Rows from block 3 of the text decoder of a small image captioner, named by matrix and row number. Rows with one number belong to one neuron. Each number is 128 + 24 x the weight over its row's rms, rounded and kept within 0 to 255. All counts start at 0. Numbers have three digits each.
Before each neuron's rows are labels from the 100 texts, of 14976, where the neuron reaches its largest size: "tokens" is the input token at the peak. Only what is clearly more common there than usual is listed. The data: photos of plants and fungi (iNaturalist).
# gate: MLP gate (decoder.blocks.3.mlp.gate.weight, 512x192), inputs 0-191
# fc1: MLP up (decoder.blocks.3.mlp.fc1.weight, 512x192), inputs 0-191
# fc2: MLP down (decoder.blocks.3.mlp.fc2.weight, 192x512, transposed), outputs 0-191

tokens: "order"
gate.245:111145113174163170131123126140152128111113133125100153113139150142169112145126154179113082115129151112085061141140150147164104151122137151129127098096121135145124125087089128126134132122150117107106162140137103089143152140092173117120084113117152130133128130147123134084169135138116111084153133125134099127086127127141148112151164133140107153178126135079147097111218099113171168145137144142138099125145101140148098104092145102109119130126148154145129112119148139118101132149115089123094127117146088138126152148111133103087135107143138134081095123132094110173138097164115145145
fc1.245:176154137123105150141118148179130091142124112132108106099104094148074166122096099136146174131112107153117137055110149130163109130161186123126105159152127161166146111122137166127127079151120147111161120145169127175116131118125073113139124156123102130097115109161130133133143099138141120127145185163107139118130142106120116145146138094125087134097124122124106117114132132086114125108158161086118124130080147154122108183117131105131109103111143120121106129145106142176174131173120114117141120134104101118134109124114150156144094121145121164179078106109131113130096118111128144148
fc2.245:145159157130111096115136145128132090128108153148122113135163121158135082101139144109087105077157140063099074157116115122135121137161143129120141138143090128170137094086136121134127076131163092148141156144120117149129103118170125124133109136140126151073153137133102135108177114104108135112127121124138130119143169152103129123104153145110129152135125129136081141152143154150117178103131156102111098157130125133145134101136154103069145132154136150167128132129135109147106091131128145132155129091137092122134115157145190097074137102174108081112166104100142152129108148153171143126

tokens: "common"
gate.241:100145125125116091116136134098105121119151142120120138131119114132155141128139133152163127133148112122137108145180143132156137132179130136115133142127113099101099165141115079139103126140119124107120134150166152151142141132118129089123077115130125110130170079118163112106160136139140174121138133141098130106144116122111181147151143111110113119088118141172131118209186115117139155134119146167116115133098111106099113153125111140127137146119133134110125159170098098100083124164147080146115108118134099096119119111084097122148075122123153146132149089046182161133144099114119156167
fc1.241:175084138109132129104128127095099149107159104117125126093103133129139089104148112152168087126147111154165108115138144156124124128157123128106118132117127125101118150174129099106064129130125122112147123126130109143155104112121142124148109131133135107117127108113153142106161140134138176116079150131097111148161145087167155160178132130117134159088153138160093100179145137079124133106149092142125145168104144104143144131162133102135159147133123160108098168154124152083122165183156085117130131112080125105124128075110111096141110127134129089115154137077153143141107124119127162172
fc2.241:166124135156146112110139150148096125155077119160093121146126131188101131143146141135102107156105126152101116129137130108110141149119101128126094123117124116107179109135120167161125144150113159137129138147111117138103151118112081111121093163141123151136122141196140171178108174063131144155087167109141100090117193153131113079114158106136140150146128154150114133074120129167097107107127092131113111110141105180134135097106124149118119118121131103117103079132107122125123121135115156132148126103104149144158157156134134131118125091117109164130107133120074116131085168143131149127

tokens: "-"; "family"; "leucadendron"
gate.190:119094102150129121163143111107196163091094132135137118123160117117116110138131132092119136176111105163099093137099127143116128129107099154125180105118132068121126131115161103154116097154157107091112111140144139116150166166135119113121146134110147123197131154098161138102138068125120082141133144141111153112074106133090133123116140148154080165116158129125119133103166114113154103155124128119135141120138121147152108138121093128184150088166117110156159141121077138136125143181102135143087150121098129134114121151120098092143168131138114117121131129103148153141120082131144154146
fc1.190:101126140138125092124123147102153147150116150159148113127132154153074122124127175103180110149151130097116091142125132130118170111108130109127118078082121141161127106120132115143171182117162123115122127145139062141102158135127102102129141127089133104160107117129154168158129152135103134128130179147131113120108071123124155131115153106136114115115131117093153118122142149095113121084124159094137115128126167124141121157204134166150121156156081077173135121090095141141114130103142154123104133112132121144083134088127087121135175143134133095106165154129148151107115099125152147122
fc2.190:128131138147069155111114092160125145113118146129131133110092151174092125105140140101148125115142143137138140157123098158144133106151087103168097123092154158124128143158133147173155119113134121139145107151083108138162118127160130142131175137128153120097133126169155083126083150163125100102117109102153107134135076184153109135109145129157153127125129142095103094081168132086139137115130135132072143146131161162127111183150128124110128139134104111154124095133111113168112107142145145134166145142131152073081117134141089086129160130082134081122106133120142107135117122118145170141

tokens: "("; "order"
gate.416:088109117135135141149181138117118138128147120141163081101094101124118116177148086126077118136151178127120108115116182162132126134118131126147138153142111114135152126139119138109101141120142182155138144117136163123121085170166116115144145128131162122128068136118136143107092138130078133121121113137129143105129096171099128152129183130118156103164164097142109129151130097086115106124109116114118164166089132128136145096164107111108095096071135098155151092156132151064149124138107137144139116113135149127140117091109147123129126129184117155136108103100133158157091131170117109113
fc1.416:100176145153127147109110113104125151139131164129158109093112123128119137151138164109141085124089148150102133084075168140151120094117148128140116156094086162124117134126065121146119097141120144119096124107116132131098163130123104154088180132182126161130139155164116131084132098120117150160113141138112129125114166134109153111093176083149127145114127117153095118182135124167155085129161109095115110133113088114129072093122157145114140158153114128150120108105138135132122141149137135113156126130133145114146132129123133073162137164114100122201137150119148151106149098122132111121
fc2.416:144135118131143166108148134124093116131092136142114087152134145152089144175159143107158099096125148130114151142107142083156107083154123112146093122081075091156100118073153115122126087143139148157110135140116127085134103122147114147155154170132156121112132161116128142097104097118132130155114092165135115124124095094147184106085147145162154122132138101108132109127136113091121111121126129116186148116130136117156095105091165164129129167140142118111109147116122100118168152109128150103125134130128135130152116153112197112084155098117137124155114171144164115117115089162162125122

tokens: "family"; "common"
gate.225:162110126121062138126179122138099146186107117102096115148138121152146154169157143121170155158105148118103114144138140121117116100142097133114113141135147161092142139153168114155083138126131136144143192136118079143176112135079141104126134100166115132108093119124092139108119127103114104125141151099118113112160123139088100146180114114153149153099144095130154140138132143112139111114124133116132124113114128122118155096122114153176132110199149177164108097098126086112146129155157140174107115120134131123109131090116143103107088135130109135106096130105103120122168141109165103153
fc1.225:109170122115136126118162117152138135192154117125126120153103126132110163129156135132112138137115140133076093080151175148177119121120099101135140149100111105118145078102148116097084104112106147112120092117119086148157103136133097099127144121163131122082105120135075146098148095095169135119110149130120129099161119126111125135149121145123118161117136153155131049113128150103124123153122110115085165167110155108158158124158132139153114120155142166144111121162110145145116127161161152146134152125126125133124144141105109108150072150170130120082118171158099134113124187107139136133
fc2.225:147171128168101089148100131151135142148110141133139124117120169125137122132138117136096146106132109097112141153075124159133118128115125134119160129143122102129098121079130097121138141131106105119130180127098119198172134098122161151092122141154111081110170128119146083146143116118095111118171177167083119118119075119122125124091148129164135138157158152120082136119123119134142137133141138186165121126187151153105106120090081093106138111115158129143159110166131135132122156140159161115103141123137115113111119169126148085119117150100085138122111133114110169099118154127103089131

tokens: "-"; "bush"; "fodder"
gate.363:107127158105127113105106051130125145133093140113171128130183130139110166130138157119133091120149120172080088103140124153100134143123118124069141126157128174101126169138145134122137093139123135117108110145136135115123110129133129133121149130095125120123106124123134121150142128114111126174104129166116071141133144122170152124175116139078180147123150131099155119125141082196136129116125165124119147136140102165108140105130133131104123178111147086121129126127119167152074118147104139094095107137106143139123124154115151096142174123119136167153156122134091067166148148100114123109
fc1.363:191117149157100137110101164138146150097110115113121137121133148150112085128120124158130095153121157075162117086128111137138126132117137089167144148129116148137107148135135080096142158111112113125127154122126123153104147149118139152101159162095118146118101134158115117148150108108155148077156139151104175119105112138118131103093139112162095173134078159144125127139085157137127084115121108131082165137114155129138143140095128138117165164099138107101175145143077142125139185129116166123123165119090155163125141163094120102143131091109111154132144118088151117093130133138089103105
fc2.363:122124165127132115106092140073167163134118154088123154110126142091152160105093100136082070157155134079145126128145102103102136142108133201150134137138129141122174120137167097130141088150135148096131107101138142097117111108118097146131118127168141187153161178109098134127160132110142109096096151089122137126150173158117090095109117174155113092125134120130149135089112130128130134142096116096146119139142109121151135142145133109108132203142144143128134127153117122167101122146101128121118140158151157110177140134140110146107080112114138118151132094105132139142104126122103119123

tokens: "order"; "asplenium"
gate.368:143123147143142134104120116131112136166139163148140141095096155125114161140134158135105126140161081171127149120132132157099124150149126127148154114149163150095098161143160130125128155136098130130120189125154168145167058118102140137131141140107161128122137090165113122100135128137110123131077092100097107104105140116096136128168174144109124119084121128074130129154120140095157128067096128126129091133127121141158138109172122142134108145148133100087169074096118131112121092079152104122137132134152121129137167117152136141144172121118116159123147074150088133118145121091113141089
fc1.368:125105152154130114086140108136132142111158144139144140131095139122145134109136128112167132151137103154116096106125124114162128125106105122125132108138146130110097136126117162122145148169099151156126147089147181130149083138091131152152127142086116147132149192129139137121151141112088172087122095129111127111102083117104125166152119121110118146121132094083128115160089127113090128141120132121140157100141149151150137130113165119149142178130143042076183122116126157130089101130153095146130107129123113115156149125137122131126169108164163182109109072127079117152140128140109121082
fc2.368:133115109150177118151080127116094124100126154122125145099131112145103138112174153136111192169149105174082113144132126101145078119102168137137155149089122103120154132144146123124118171146121104116143158136092130089137107146117100094132123151155134117178143125145140193143151089145169124105135125111089131084076101141127122132135157117149125145148157120126118132103151100091137152068116074112155140108106115157133111155134136135156157129154097113126151109124115099126118136104121130097096135162151114108081149140159102095113168156113088131162126107148155139121144119131109126139

tokens: "order"; "ground"; "hemp"; "virginia"
gate.482:112119157138165171112099109162130116144145093110138171147158173122135126133170181096078125127126130148086128130116155137175139105117121127129146092158120104088110117121103113156125099134158126121116114091123107093126149085151165112160132131112108151133137162135120144127151169174095128142150127177075165134110059122141095113131108127146132144103131129081142135118182140122106134108157126126163119112141129146136103113158160115116109120134125129172149112115141130056132113166096090097120101137159131147109152124152087136093152104158109113096121125143124088098145134145118140117
fc1.482:129152123128127085118137148149118131127153108100135165126131160142146112150096136143114119151097153112136148111082145149092141113101163144153128106125150115077123100112129135180176129177094167106133130088137126101092130180105143112153062149117132155136113122078132091112157145129107132142128125131080145140106126161151107174149112134102109148135138118107181118097117129108133144142114144078104102147146128150126119105154135121095153143156118134163106153187141130120125121121084136118155087090161131134169139091122113169112133076142142139182116104119112118147090110148120148119
fc2.482:128129134106095117144149155152129122117141115127149145113061086123148151190127159129130084141169106132130165094112151146161121127177119139134093114121135146086105133135137112104149123128116111127176145127106082098167176172091110106102109158134159109157130152116139159085133129110103164162096114052131152142153131140135135100141103142151104102092155123108154141164071133088141136128117187130145115148144134087163117140142093123144096130154140146139092100155135138121121108139128097112172134138130142151144122113174112139097135118108134124122125094112130139108085145132131110112

tokens: "("
gate.136:134145127110140084146111147198109095130077151127178092130151155116157147129128159137146117135129146111170163140169085136122129121074158131101150086155171093077129140148133122134121142109137134143090102092133142133157086128115131119153109151131129132141157162106140144135113158119120100119112110124117174154120103102112099110115138123142128054176112149120122171123111139113131118138112153080132147121096131164112101153177143128125176136136106121127115098117109133135123098062171152111131104159126108170150123162113142143100124118103127115139147128121127142123128116078129139086
fc1.136:119095107127124125160155135092177152154106112140137110156112116140127112118097175124168095095092124139162176107135117082129123146100141183150143158123153178133111111106138143116096130115157090102153139094131124127130095104179129125094124111122150134127118142169156093109115111162127120124181156068155135114140125131117149115134150125118118121090091094142157106133126150091120141143117119136100100088093148163100167136148130086188148158125122148140140124127118119090088162123135081157123143131133153143166116117151122117110105124188105114112107125151128134120147122149124092169
fc2.136:143102137138126150116128165138128145084104131096126151114077180134102162103092152136171141138127131144090189125105134140115116147174125163109132165092065138095108114125115107081118134142126107128135144112135121119132109136145153177108155130144105093156146110162132137070129086129119156188116164120097122141116156147123123108113122110138137128161147103110112088125111146125124114157143146161086109115129156144124203142116125115139145164107120137128069130094151116094147127123138140115172134134079108168130116114129131083113156150166163125138122111153087137121135122113143121116

tokens: "family"; "("
gate.418:126146068163124063151146135096101100126112111093147123144145089101161113109156152141110136141160130139090138117170142171119051120136150131120161164136110125122060128118146095125134128110113167126145147164152130157135122144136140176106115107125146118098095120124182103098155139132144155125140174122128142101136137117124117161111122111079122107136146097129148158133134150100157159104182121110124155105127148163162119099143134152120114128102169087103113133095136089163085120143129144136111144109136109107117084107134130131093133129129135117166106120167125135133133072117138127161
fc1.418:170145084133126080086165162134135091137133144109135169149129134132142145165107126117119124138114122116126140143167119158130138138120131170151163114111110141131134116116134107087078097093113134132134118110118111140102155139150106121151136124121141074143129132111124115104131139075122113165123101163158177121151115122138148095140139121139120132127075075142156119169138161111131108179123117147131156138103146100078166110088097150128137154145129061143108122134130115106133187147158112141152154091131116091100107149171144096167141139155131136112136144105128119120103193114087100103
fc2.418:092176111162136103169157143074093057125171109143168104157141101118122121120147117140131138133135150155152148119132102157149092119092141151131189139105133133134126117095126085119093133108168164147141128122150129120107159147167131146120136115131115110137097131121149162111090143094141117100135169131089119137100159123135155118124159079084170142106122097096113166134150128113148129117108155103155136093092088133147138114120124087062147101167116094141093134103157119128125125129111154124110118111129112111154129160130112116130178135153140164159125141138129159133144103118151096112

tokens: "common"; "ivy"; "meadow"; "hedge"
gate.144:143130146129148131142138144093142156137125135136157087135119134140114146139103129125075128125150168114114136122135164127104127145115118144140124114086107127177141123165128132104108057179107104147125126134143149130098146113115158158112091133112122185115111125164132127158188127176122133128106129175129124078157116135133127119089114098164183167067104156141116060120142091116170141120095107140108151136106117101169157147130130113117166090177133124124122080173112125117105140124130131135098143119127108135151118144121121113084137142080105141143125148155109152133087136110112128103
fc1.144:137150142101068162172153136140181078090186121164139103117127128119082152120086123121103133148114107111139132171126144120118150142154133118125124104125131157114174115162092081150118132131114115097132143093133110136122127120139162155128141109101134150157123118140090057137087129164142143140101132133115132117126185155117122125123148080091132104120161168146102114145101118088147164133161115129157125135111153141122157079106108114141080130127117133106144118145151109108125130139142137140081194117117170142117129092133138113130102131115138147127120132086182132111140120125154165102
fc2.144:152126156147160153134126120130152093112116133152144129132112130172055148146156117119123113134145121148167131140144103158139133143132109147138101130154129156129129131105077081110122155135090165084152085087106138142116105128180115130143145085141125134105152118120177161128130103086163159114092102093161098102124137125136148123123089139130102122187136156165126134132146139138157099132111184117155120144123105154127147135134143151122156096116157099127109114099132099130121150136109105079093069109131122142115130101115105145146137147109121103080152109105183127134189143137103102132

tokens: "common"; "("; "black"; "hemp"
gate.257:095131096093116108128131138142118109093138122126124120169147151106103124125129117122117139143162120082124146112153151120159111118151134156111142105141116091155126152151165099156105131110154176152074187129119101166124102144127104077118109118121101129096100114141181110139103141141146154108158129174127144142159141145137097147123108075122143143133121160120152147162152124157161109098068109149111149124091122153122115141153087118126139077164106146133152099118116125139144140141147091187144108126097103155123139143160158089153096089149107130103171128097124114123119083114131173131
fc1.257:145116134151132142085120164129134142112132080133138153116092081118145139103165147123203119144119133160130128119088156120105133137147087083084096170106122124118111088186135116114106101160129158138111162133099107120178128102145098096066103112142104123143137115126112135108137139097101125121131088135105089105131136135116142107137134140132142139105171174126159148140078148136075119098124136155143113154153138114096112131143113147110107115177135122114151152133165146091101139125129107158167127114113123147108140121137175122128136123159149100151130158148132160159171120117089143174
fc2.257:142084121140124116111140139140103106160111101155129156132082119130148150166155114109128129149119138141118100110102105139114154133156101172125148171123139149129136130152125141089169137133102104143140175150113161106121134114088131141090139130108137169147157119152122134103140085106122120132136153111138080085138115117157155130134152138121105165094144113127156098089151102087114164096074146123150130169124115117089166122154110083121167118082162094100099125142119136131078162104097154148134100144160135191144153137103121151127121104112150121100135149105111167125095104174150090117

tokens: "("; "-"; "rhus"; "common"
gate.36:168115131101142115122149105126134114120123159154108176148134106122099132146128158160114139160148182138097151138159097116107130109117142164178127129111144104124138130091063117096126091095150110133116153145108131122101119177119110106148102111125190151148120123115146101166163114120130123124184153143119145124148073133112095120132136141158145118079114132150120088130157120193132137129121089132143126140109115138130092121094142141097120136139126159140169139125103090164095120126097159167086154152122091117126080139111111133105135096112092132179129126130111133132173132096155162111
fc1.36:113127124135125094102153108112111119135138137175132169167176113092156115164149110181158115140168118111159140120156147105084146135128158158181164121106086127132124099109128122098118123146182126127133119104116163126134128147126083119143091093152129124163099134156140132121116133109159088111160149139135130121132092128096113080138091114153121101123125107114126115145139150168147093139154097147081138098132092111132116164102184114118148125110151122159138134118111090118119130112097115150153142164173121130097102092088116152126122100128147140123119149170165132156125127066140140084
fc2.36:130131097140109146089140105115120100110161148131112169143177110121099079101098109125155143148136109155165119085111155098128165140086156121160118148130105127159100116106153148133151118162151140090145136129104086105146087174108100151121119120143115117159101113130137136120141147139074140128128112149110158128111095103080163078133138127135119115125098080154109125138156132136184098153101086160137161109140135135120142143119141160176150139127187126126120151102134141095117141090136099120127173110142125111141179101173177125098120125120130129138125120166144153127120101169137119093

tokens: "evergreen"; "marginal"
gate.404:105157182129150082155176144124107133142168199118136126111129129144181131121128159114120177117112115132148112161146113095104134122087124116147134115130155133137151097133100148138137119117100097134127097169121110125131143139081191114132113095114116100129103130143156125123111074089146082185120138146137078128136135133151125130144122135136165090136150148082091138107156120141159125121114174164106110132127078115149152130147097138129108124142155108123102113128108096139118129066142110140105150172127138119105138171101114111118136150149087112104137149113088160147106148159144116149
fc1.404:113146126169138110128136125111118129102137131165152122110127123118111144132176144124141127162162106099076097127151088112143147131085145141124118128146088144101110150132126139141112118128104200206126163165133101132139112158135138116136103124178127142082105127179140105159098123140162165159099125091127135133123092113124092078125134160158117122100151113087139163156121114105156150114151155125103105150119111128126107128166131086109114131131140129102103155110096171095161184142150072138116135133152091125112133107127088114152133098141112103120115122133140181107141139114140154101
fc2.404:126105172142129125133120140180091129129119124143179142122148113129124127097124144171095123104114158076167112112163120123106159116095145138156129121137129178086135133132096125114108112165141175164094145141186090155117131101137137106100130103137169112102147142151125147142146096108143169113129089156130091128148127152137125102092128124100140152143113212111117143148143062094192079123118133104100129144149119120107139147100162087106120102107117093086094139111104162135113123111146137144125119121140145110136123165099096125140149141123096148109150133148136153128137119124132138113

tokens: "-"; "ribwort"; "horn"
gate.386:157142132109123159136125147135125110138114128108126131192107088149156144099073127197111105141080161136118135154115072134093147138123118137143160124139142140159111165078127138154155159126090132102111104069106075143129106114120130120140126168105131143138139135137146114174102133085142110099137155119129127101117100111138131114119175092114124151117106139114118139088156125117119168115106104140142150147130174133100131138112153140145155140129142131182143132129088099193165145139138144101122170090122137110095135130139135113130114172129083148115167121107095138142129123138072108113
fc1.386:084125166143099115192154112134132150122091110124159188126164146108108068118160162112140094144125172149105128149136128150148120179109128119128157101120133109077113111134137144078177131060134148115159075133145148111097093098161146108146120114147094162109150152122114117121170116130125145150124164146116150121108117139122117159078149089132100126080131103130121128127148144123150103129130156138136115124130133179127120133131105129109095127140111166135141121172167124138131154105097114149134097121141122123163143127117097143139149171130148099102095145113135120096127093137103095153
fc2.386:106130103109147136143110086124139109163137109177168138151160108178143135116144135139146103102083129134107105103200075121127160132133113146138099112140170172099110104149128113147140187136132125119140148173127143100148106111113163116139152121142135099095121112133106168137154115163126128171139130161105109142170115122148105116105133134127131151108091119108132129143103120107157149138147131154116089138141106124079116109126074120158138113136143153118089161163185139140101106137100158174078126122141100150114119107109102139142130105129140137112132128118068140116142130088096136072

tokens: "("; "mahonia"
gate.23:107133091174113111114132149133147161156109157118112103119126132124152146142129159163172124164162149177110180152134088143095121128133081110134117078145150129172126126098138132087060142131164108127136140125092104171130109072100094126138171156124135115135144138105120109147163122101096176133130135109101139122099122158146138120129130152127179147135136174155150120170079154084140115135121117113149133150136105150108121149106099113137107157103123130117071102141134127102102108091115105153146143124112156128167095152093097098141146140145103122157111134157093145122124119134117107128
fc1.23:108118151132123123147165169133144107125147132180140157117148149105118144135165136121142127117140123121166148113120098130165127138130090108127131107097140152107131119109140158155154134120163150145109167133123113126145150121129168110097132132159140142148062076141126152099130172095148116118133104125135166137152112100091142113090143097160094089150183093115089114125080113160114076116121100126164157111114131152133112104135153137126148116150122131104138129111150093135175119104151107146067096119140155154124118168135150102145089106123134117101162097049128130139097120128085161123
fc2.23:128097090151121163134138130131136137098113148157132139110105091113120096088144141121153114145141165177094140141124123158194089066119119099121125096104132121136066149101123133149121150120129098170118115157154138148144140122110119110155103143138097116104144117166128112139130141090127124101122093146135097134163147146094111161084148109112121112130140139128171109156084064126171084154184157144144114132116153101104107102163116116121143111127138133128150119159091157144126152112140107130080117107133134106120113166125177109152149109189111104119138142133111150170123123129110165120

tokens: "achillea"; "vicia"; "ligustrum"
gate.467:111102172127143105093109145145173114153130157127142131127154159130165115127100159126135149126116151166129162120133112139126130150098178129110142086091099148152147160117130115086104095129142180156133115065155137074170124115127133146125107120119117148111088130108116168145150125129142142130159089128092094101128121104162096140178113137121146103084120128136075097110128102139115119109115135133152117127157126102166094163109123128137132149167111181180107132158132153113156137137127117103091081103177120121150134132126115135142111133122103145061154113131107136143164106100106120146
fc1.467:137116098121110130080107152139091157122125129101130170119089098180157149110112136171147191099064114179153110097153130081136110157124172155134065143128145107116123109115142164142166094123112140114140138178142155104125123123097109140139136087178102141122124157138116141104110117155133146156100101114136124150144108119132160129084140148155134110134099081156105132158098126122140118112147137146105116089172148135137129143146100146165167106137160107100132132122143145137106103118127116159123149099130111166122127131111124079144100124142159162125119141151120137154120116108108076099
fc2.467:107162128122094124099123130147097146086158153093156106112052088163132132098109148148149151099123143128170121148142104104145146127112151140136108192106149136103156101113132139156116166162127076127140141151122141145148143096124114148120162169141107131111157107117108133118116148142146092142091115066123152162146113133096099146136138151154120147088126132162138121141172146113103096136128097123117149073091144155128137111146164121101136114072141093128136078116135128158128080100145153190151108141128122151140115142166132136131121136118138155139106126132121123174108121132117091107

tokens: "family"
gate.300:117109117092100137122107125180077132128107121111124164145179092169113131132128118120132113132078141085074095118136119115123167130129150098103142140144087096130140127128133097141098158134124141198122118145093126128106108103169101134144127167075108078143109112101157134134145173127126148171096146142135132188119122114112154170110144089165133104157122144138106120135121121115111124116114107107142133128159131115148163093118134116158137133139145147165124127072138131168105130128119122095124140148156120129141079149137081154122191106131117133108125099145149117118116124184122151158
fc1.300:143130137128153107103061143169152156085126119116124124165142131134169089145112101146129137081095137095107103142104124177152152139141126160152165132136126103108138123106121162143168088135149117136189110118144138133137141100100150101142139113125103136176135100088127123141143133136153095111117113112162104177136129122102134125109140151135074132103173141159083139146107139126119082086140159142123143139124141122132133151070118177166143128127120115109111139135097132092099150156132118126139113115098143108150116151112097094147102110121128114129151099124143180148107211122132101133
fc2.300:158176153133092136123111162153106168119154117129100094143077121175139117134134131110111111088134163103138107147132084152168153115121159128151144125148112094113154121130139136161116124134122087089159123151119119100134077151115107113167137127115119099147125159120130112118156123151112157158139073119166116149173136136152149098081104124148119125099110112121074137114112113172148118141126112117139148121137136093150163155087134191126143175077102105080078099161096130125146130138101118133092146102124125122174142100109111150118137113167121144136099124138133142124128178132131108120

tokens: "("; "white"
gate.68:131142115141114081104106097124079158147133132129096163174101124144115095150163126137108084151142156114093139135126125159166119107129104119130103132123154108100114143125141110112130136116104176157100151122099094131122144144165143100156128123166123146085110150128146169140134092094148096181127124115165090112162157131100174161130098092138156141111141131121047139129130116093082139081085135116154123146146165107110153082153127118132135124151124159137113141118141152098111148112095109130118159155144160140086122142150132139148162124104102129140109152130157085138166105140140101138
fc1.68:109165148108142118118072184126123127100136110149133143123162090138116103150163150137150128153117134119082103135141160142138152148120104127100150106137137128096121113131130138079132150077157092149131140148132159087135132135125146103160103087126115116158132116102112132113088137146144113146137117162116120111152144104121144068133163108124136158144121120127112119090154144111130129129169115162157126110080131133136107140164143070130117124145133138107164135166127105095129119107096080142184179155090114179126115129136158160142119064146149130127108126137152150072115090141098159095
fc2.68:103132127135166129122176119076159151123172094168113154145126103119089127096117142124155105152134108175126152103166178109149154130165113133146104141140150097154128152123145145114131130071129148147148149146097143124129154123162115083142126086130112128120120125124132104133108123198078122113088144120124139159124151094130136140137149154105097109139103140130153168096078143102191158095121131128123132128106135104104101102152151090147097107115133164122129128128102091104095152136114134169085137158124121141131117145140144081144128133129151108134084138094167115082127118160149105112

tokens: "("; "family"
gate.481:123132117141086127138134115133130094127150134157138112143141154160127125152092172176167123130063148142123110135149136124110118093145117092114138122138100150109112129121109123179098148152129114139128150109149076151137113153103163150104136111115112080121141116120117143159124088111128145149106125187138148107152137101157098134116111102134106169144109096149162134155140124110089153157120098151098125086122067120149120118143179127160090126117096128168077075130138094173084102156123147124135105135133143143110134113176124140158149143157107180137119096142137119146116157089143105143
fc1.481:135100126152144144110073158161145183148148168106120127104158104147118097099126126150105147124109144104180116122191099163144127121072106097106128167124149118125125114128125106148153118146120144138158112104136078126117134122125148082081151110122126125160120144092169097115116137120159083124144094098130153145152146117147104096107148122136120152118119140106157106115114156144144116135134124095138098155131139111102130113146164081175136182132116162099137151118149117096119172125094140135124147159075156139094145085130126115162143171148107112113095154133091111138106131139122132173
fc2.481:126116124112127148128163158125125119096101145154133130091147108143097140143128151125107136156152141153151169143156097117154132093169118118124131144156139139080125119194093122120111110110118079112109102141115136122114123126128137080097097132105103153131106139157058080126125124146121109104132127129111137118155144107133134086124122107155158125122161093102155147105126167074101166168151115143084111133116111149143143144144125169137118118119150125114151110179073164135098138150129135154108087115109160171136158125123096138121155123108083115143122138167125136141113200147102156172

tokens: "evergreen"; "-"
gate.57:116118127140149091164183103122119117158155115108119103136127100109156130144156113096117157116126139130083115141123189114167132122118140135134119119087146150097139121104126098148089129154134124193123097108153109129111156128129141118149090112137172144093092127156159109164132110130115101118103119146112134139145134166134121119123136140157131159136130156085118125106180046109199130167117132137106130144108144123128134111196093115170145086122132119109123160146110130150131156097121105100084118138155114130164137160094112117121139165152101082102137126112102140152153113111108102138
fc1.57:131135122126126140090118146114113145117132159113137130109086127129128128093123120156153125141113087097163113191122133106102116067086145127194116151140128170098140119152105130103138151112152135172095141178121128075165149105110135092112102138181147155105128109120110094132107108112127111135121109146154141143158132143150080104131181143087151137092180188119092154134139133119123117092140122134135145129124133102139136145109142142124104128134115073097103131145088124143159139103181119140167119137129134104100159145113131173125143100117077134086141147135105142118142134164134140115
fc2.57:130127161109161122120155133148121090140139112098164118125126148124127126140131153167154132170125152134125106115111150108121143104107178152124115160132120098081117117118072131135077132158190109161089117148141135130124162097102126088089142093131141119131110125122140100137142127156119120099124107129135117115137109160150139095123131144108137168117129157142075129092130114124163075112077166153114166128162161107102163169122126080128103087120123096109087136177114128132110103120159121155114099124157111190118135123140100122181139112133116113100146134163152143132138092178123156117

tokens: "-"; "family"; "lamium"; "fraxinus"
gate.457:145122099141170085132096124127117123076127108150136114137149130133112144126132162079146138134162120144118118103109151135136093166161153121119104158133077125135109107107108158106152108126114087102078124137083091143104137140136145106133117121073097143099138140117099180128131145159109163120148129129120093113128133161101141153133115135132163137107139118110125129113120127092138128122136125120114182144126138106095096132123091143158125135158122112113144141107121140190175126134153160067174152138145093167140110157117124115107167164071126164172104151155132180140152112127085139158
fc1.457:108082126114092136104128140144139117115090139120118175101124112145122123114133114138165107125115084139103111122153114130112086131138108140080154088107167131125102157199147154152139129163119111133102163113097110160113119117088090133110160157103124105146134105157184122118201149133094141122100123164119139112127104164131106145127129118094129157092083145101185158144110108121150111133132162149157119140122091104095101138091123132172122081120125118109112105176129149123158131078147113138139143134129134116134157137142168138101160135105123099137112143155158142118118174134110149159
fc2.457:115130090145104130142096082164093104155072119152133142123114130119160136096131153115150152091145139109109170104142076135125125134129112134167109109127172192131158140157133108162087137119124109156116150131104117130075142120120143115151118111128127114124109139142152137149161142095153151122147121121125109134175105143113148121133131119115179129091093116131116156163107153106143110158172120134141119177097134149085093168122140132142162163118103105100083178127117145126122139107193126172095108141129127081149150102137140128094139116104136123160132071126118138095089142146114129105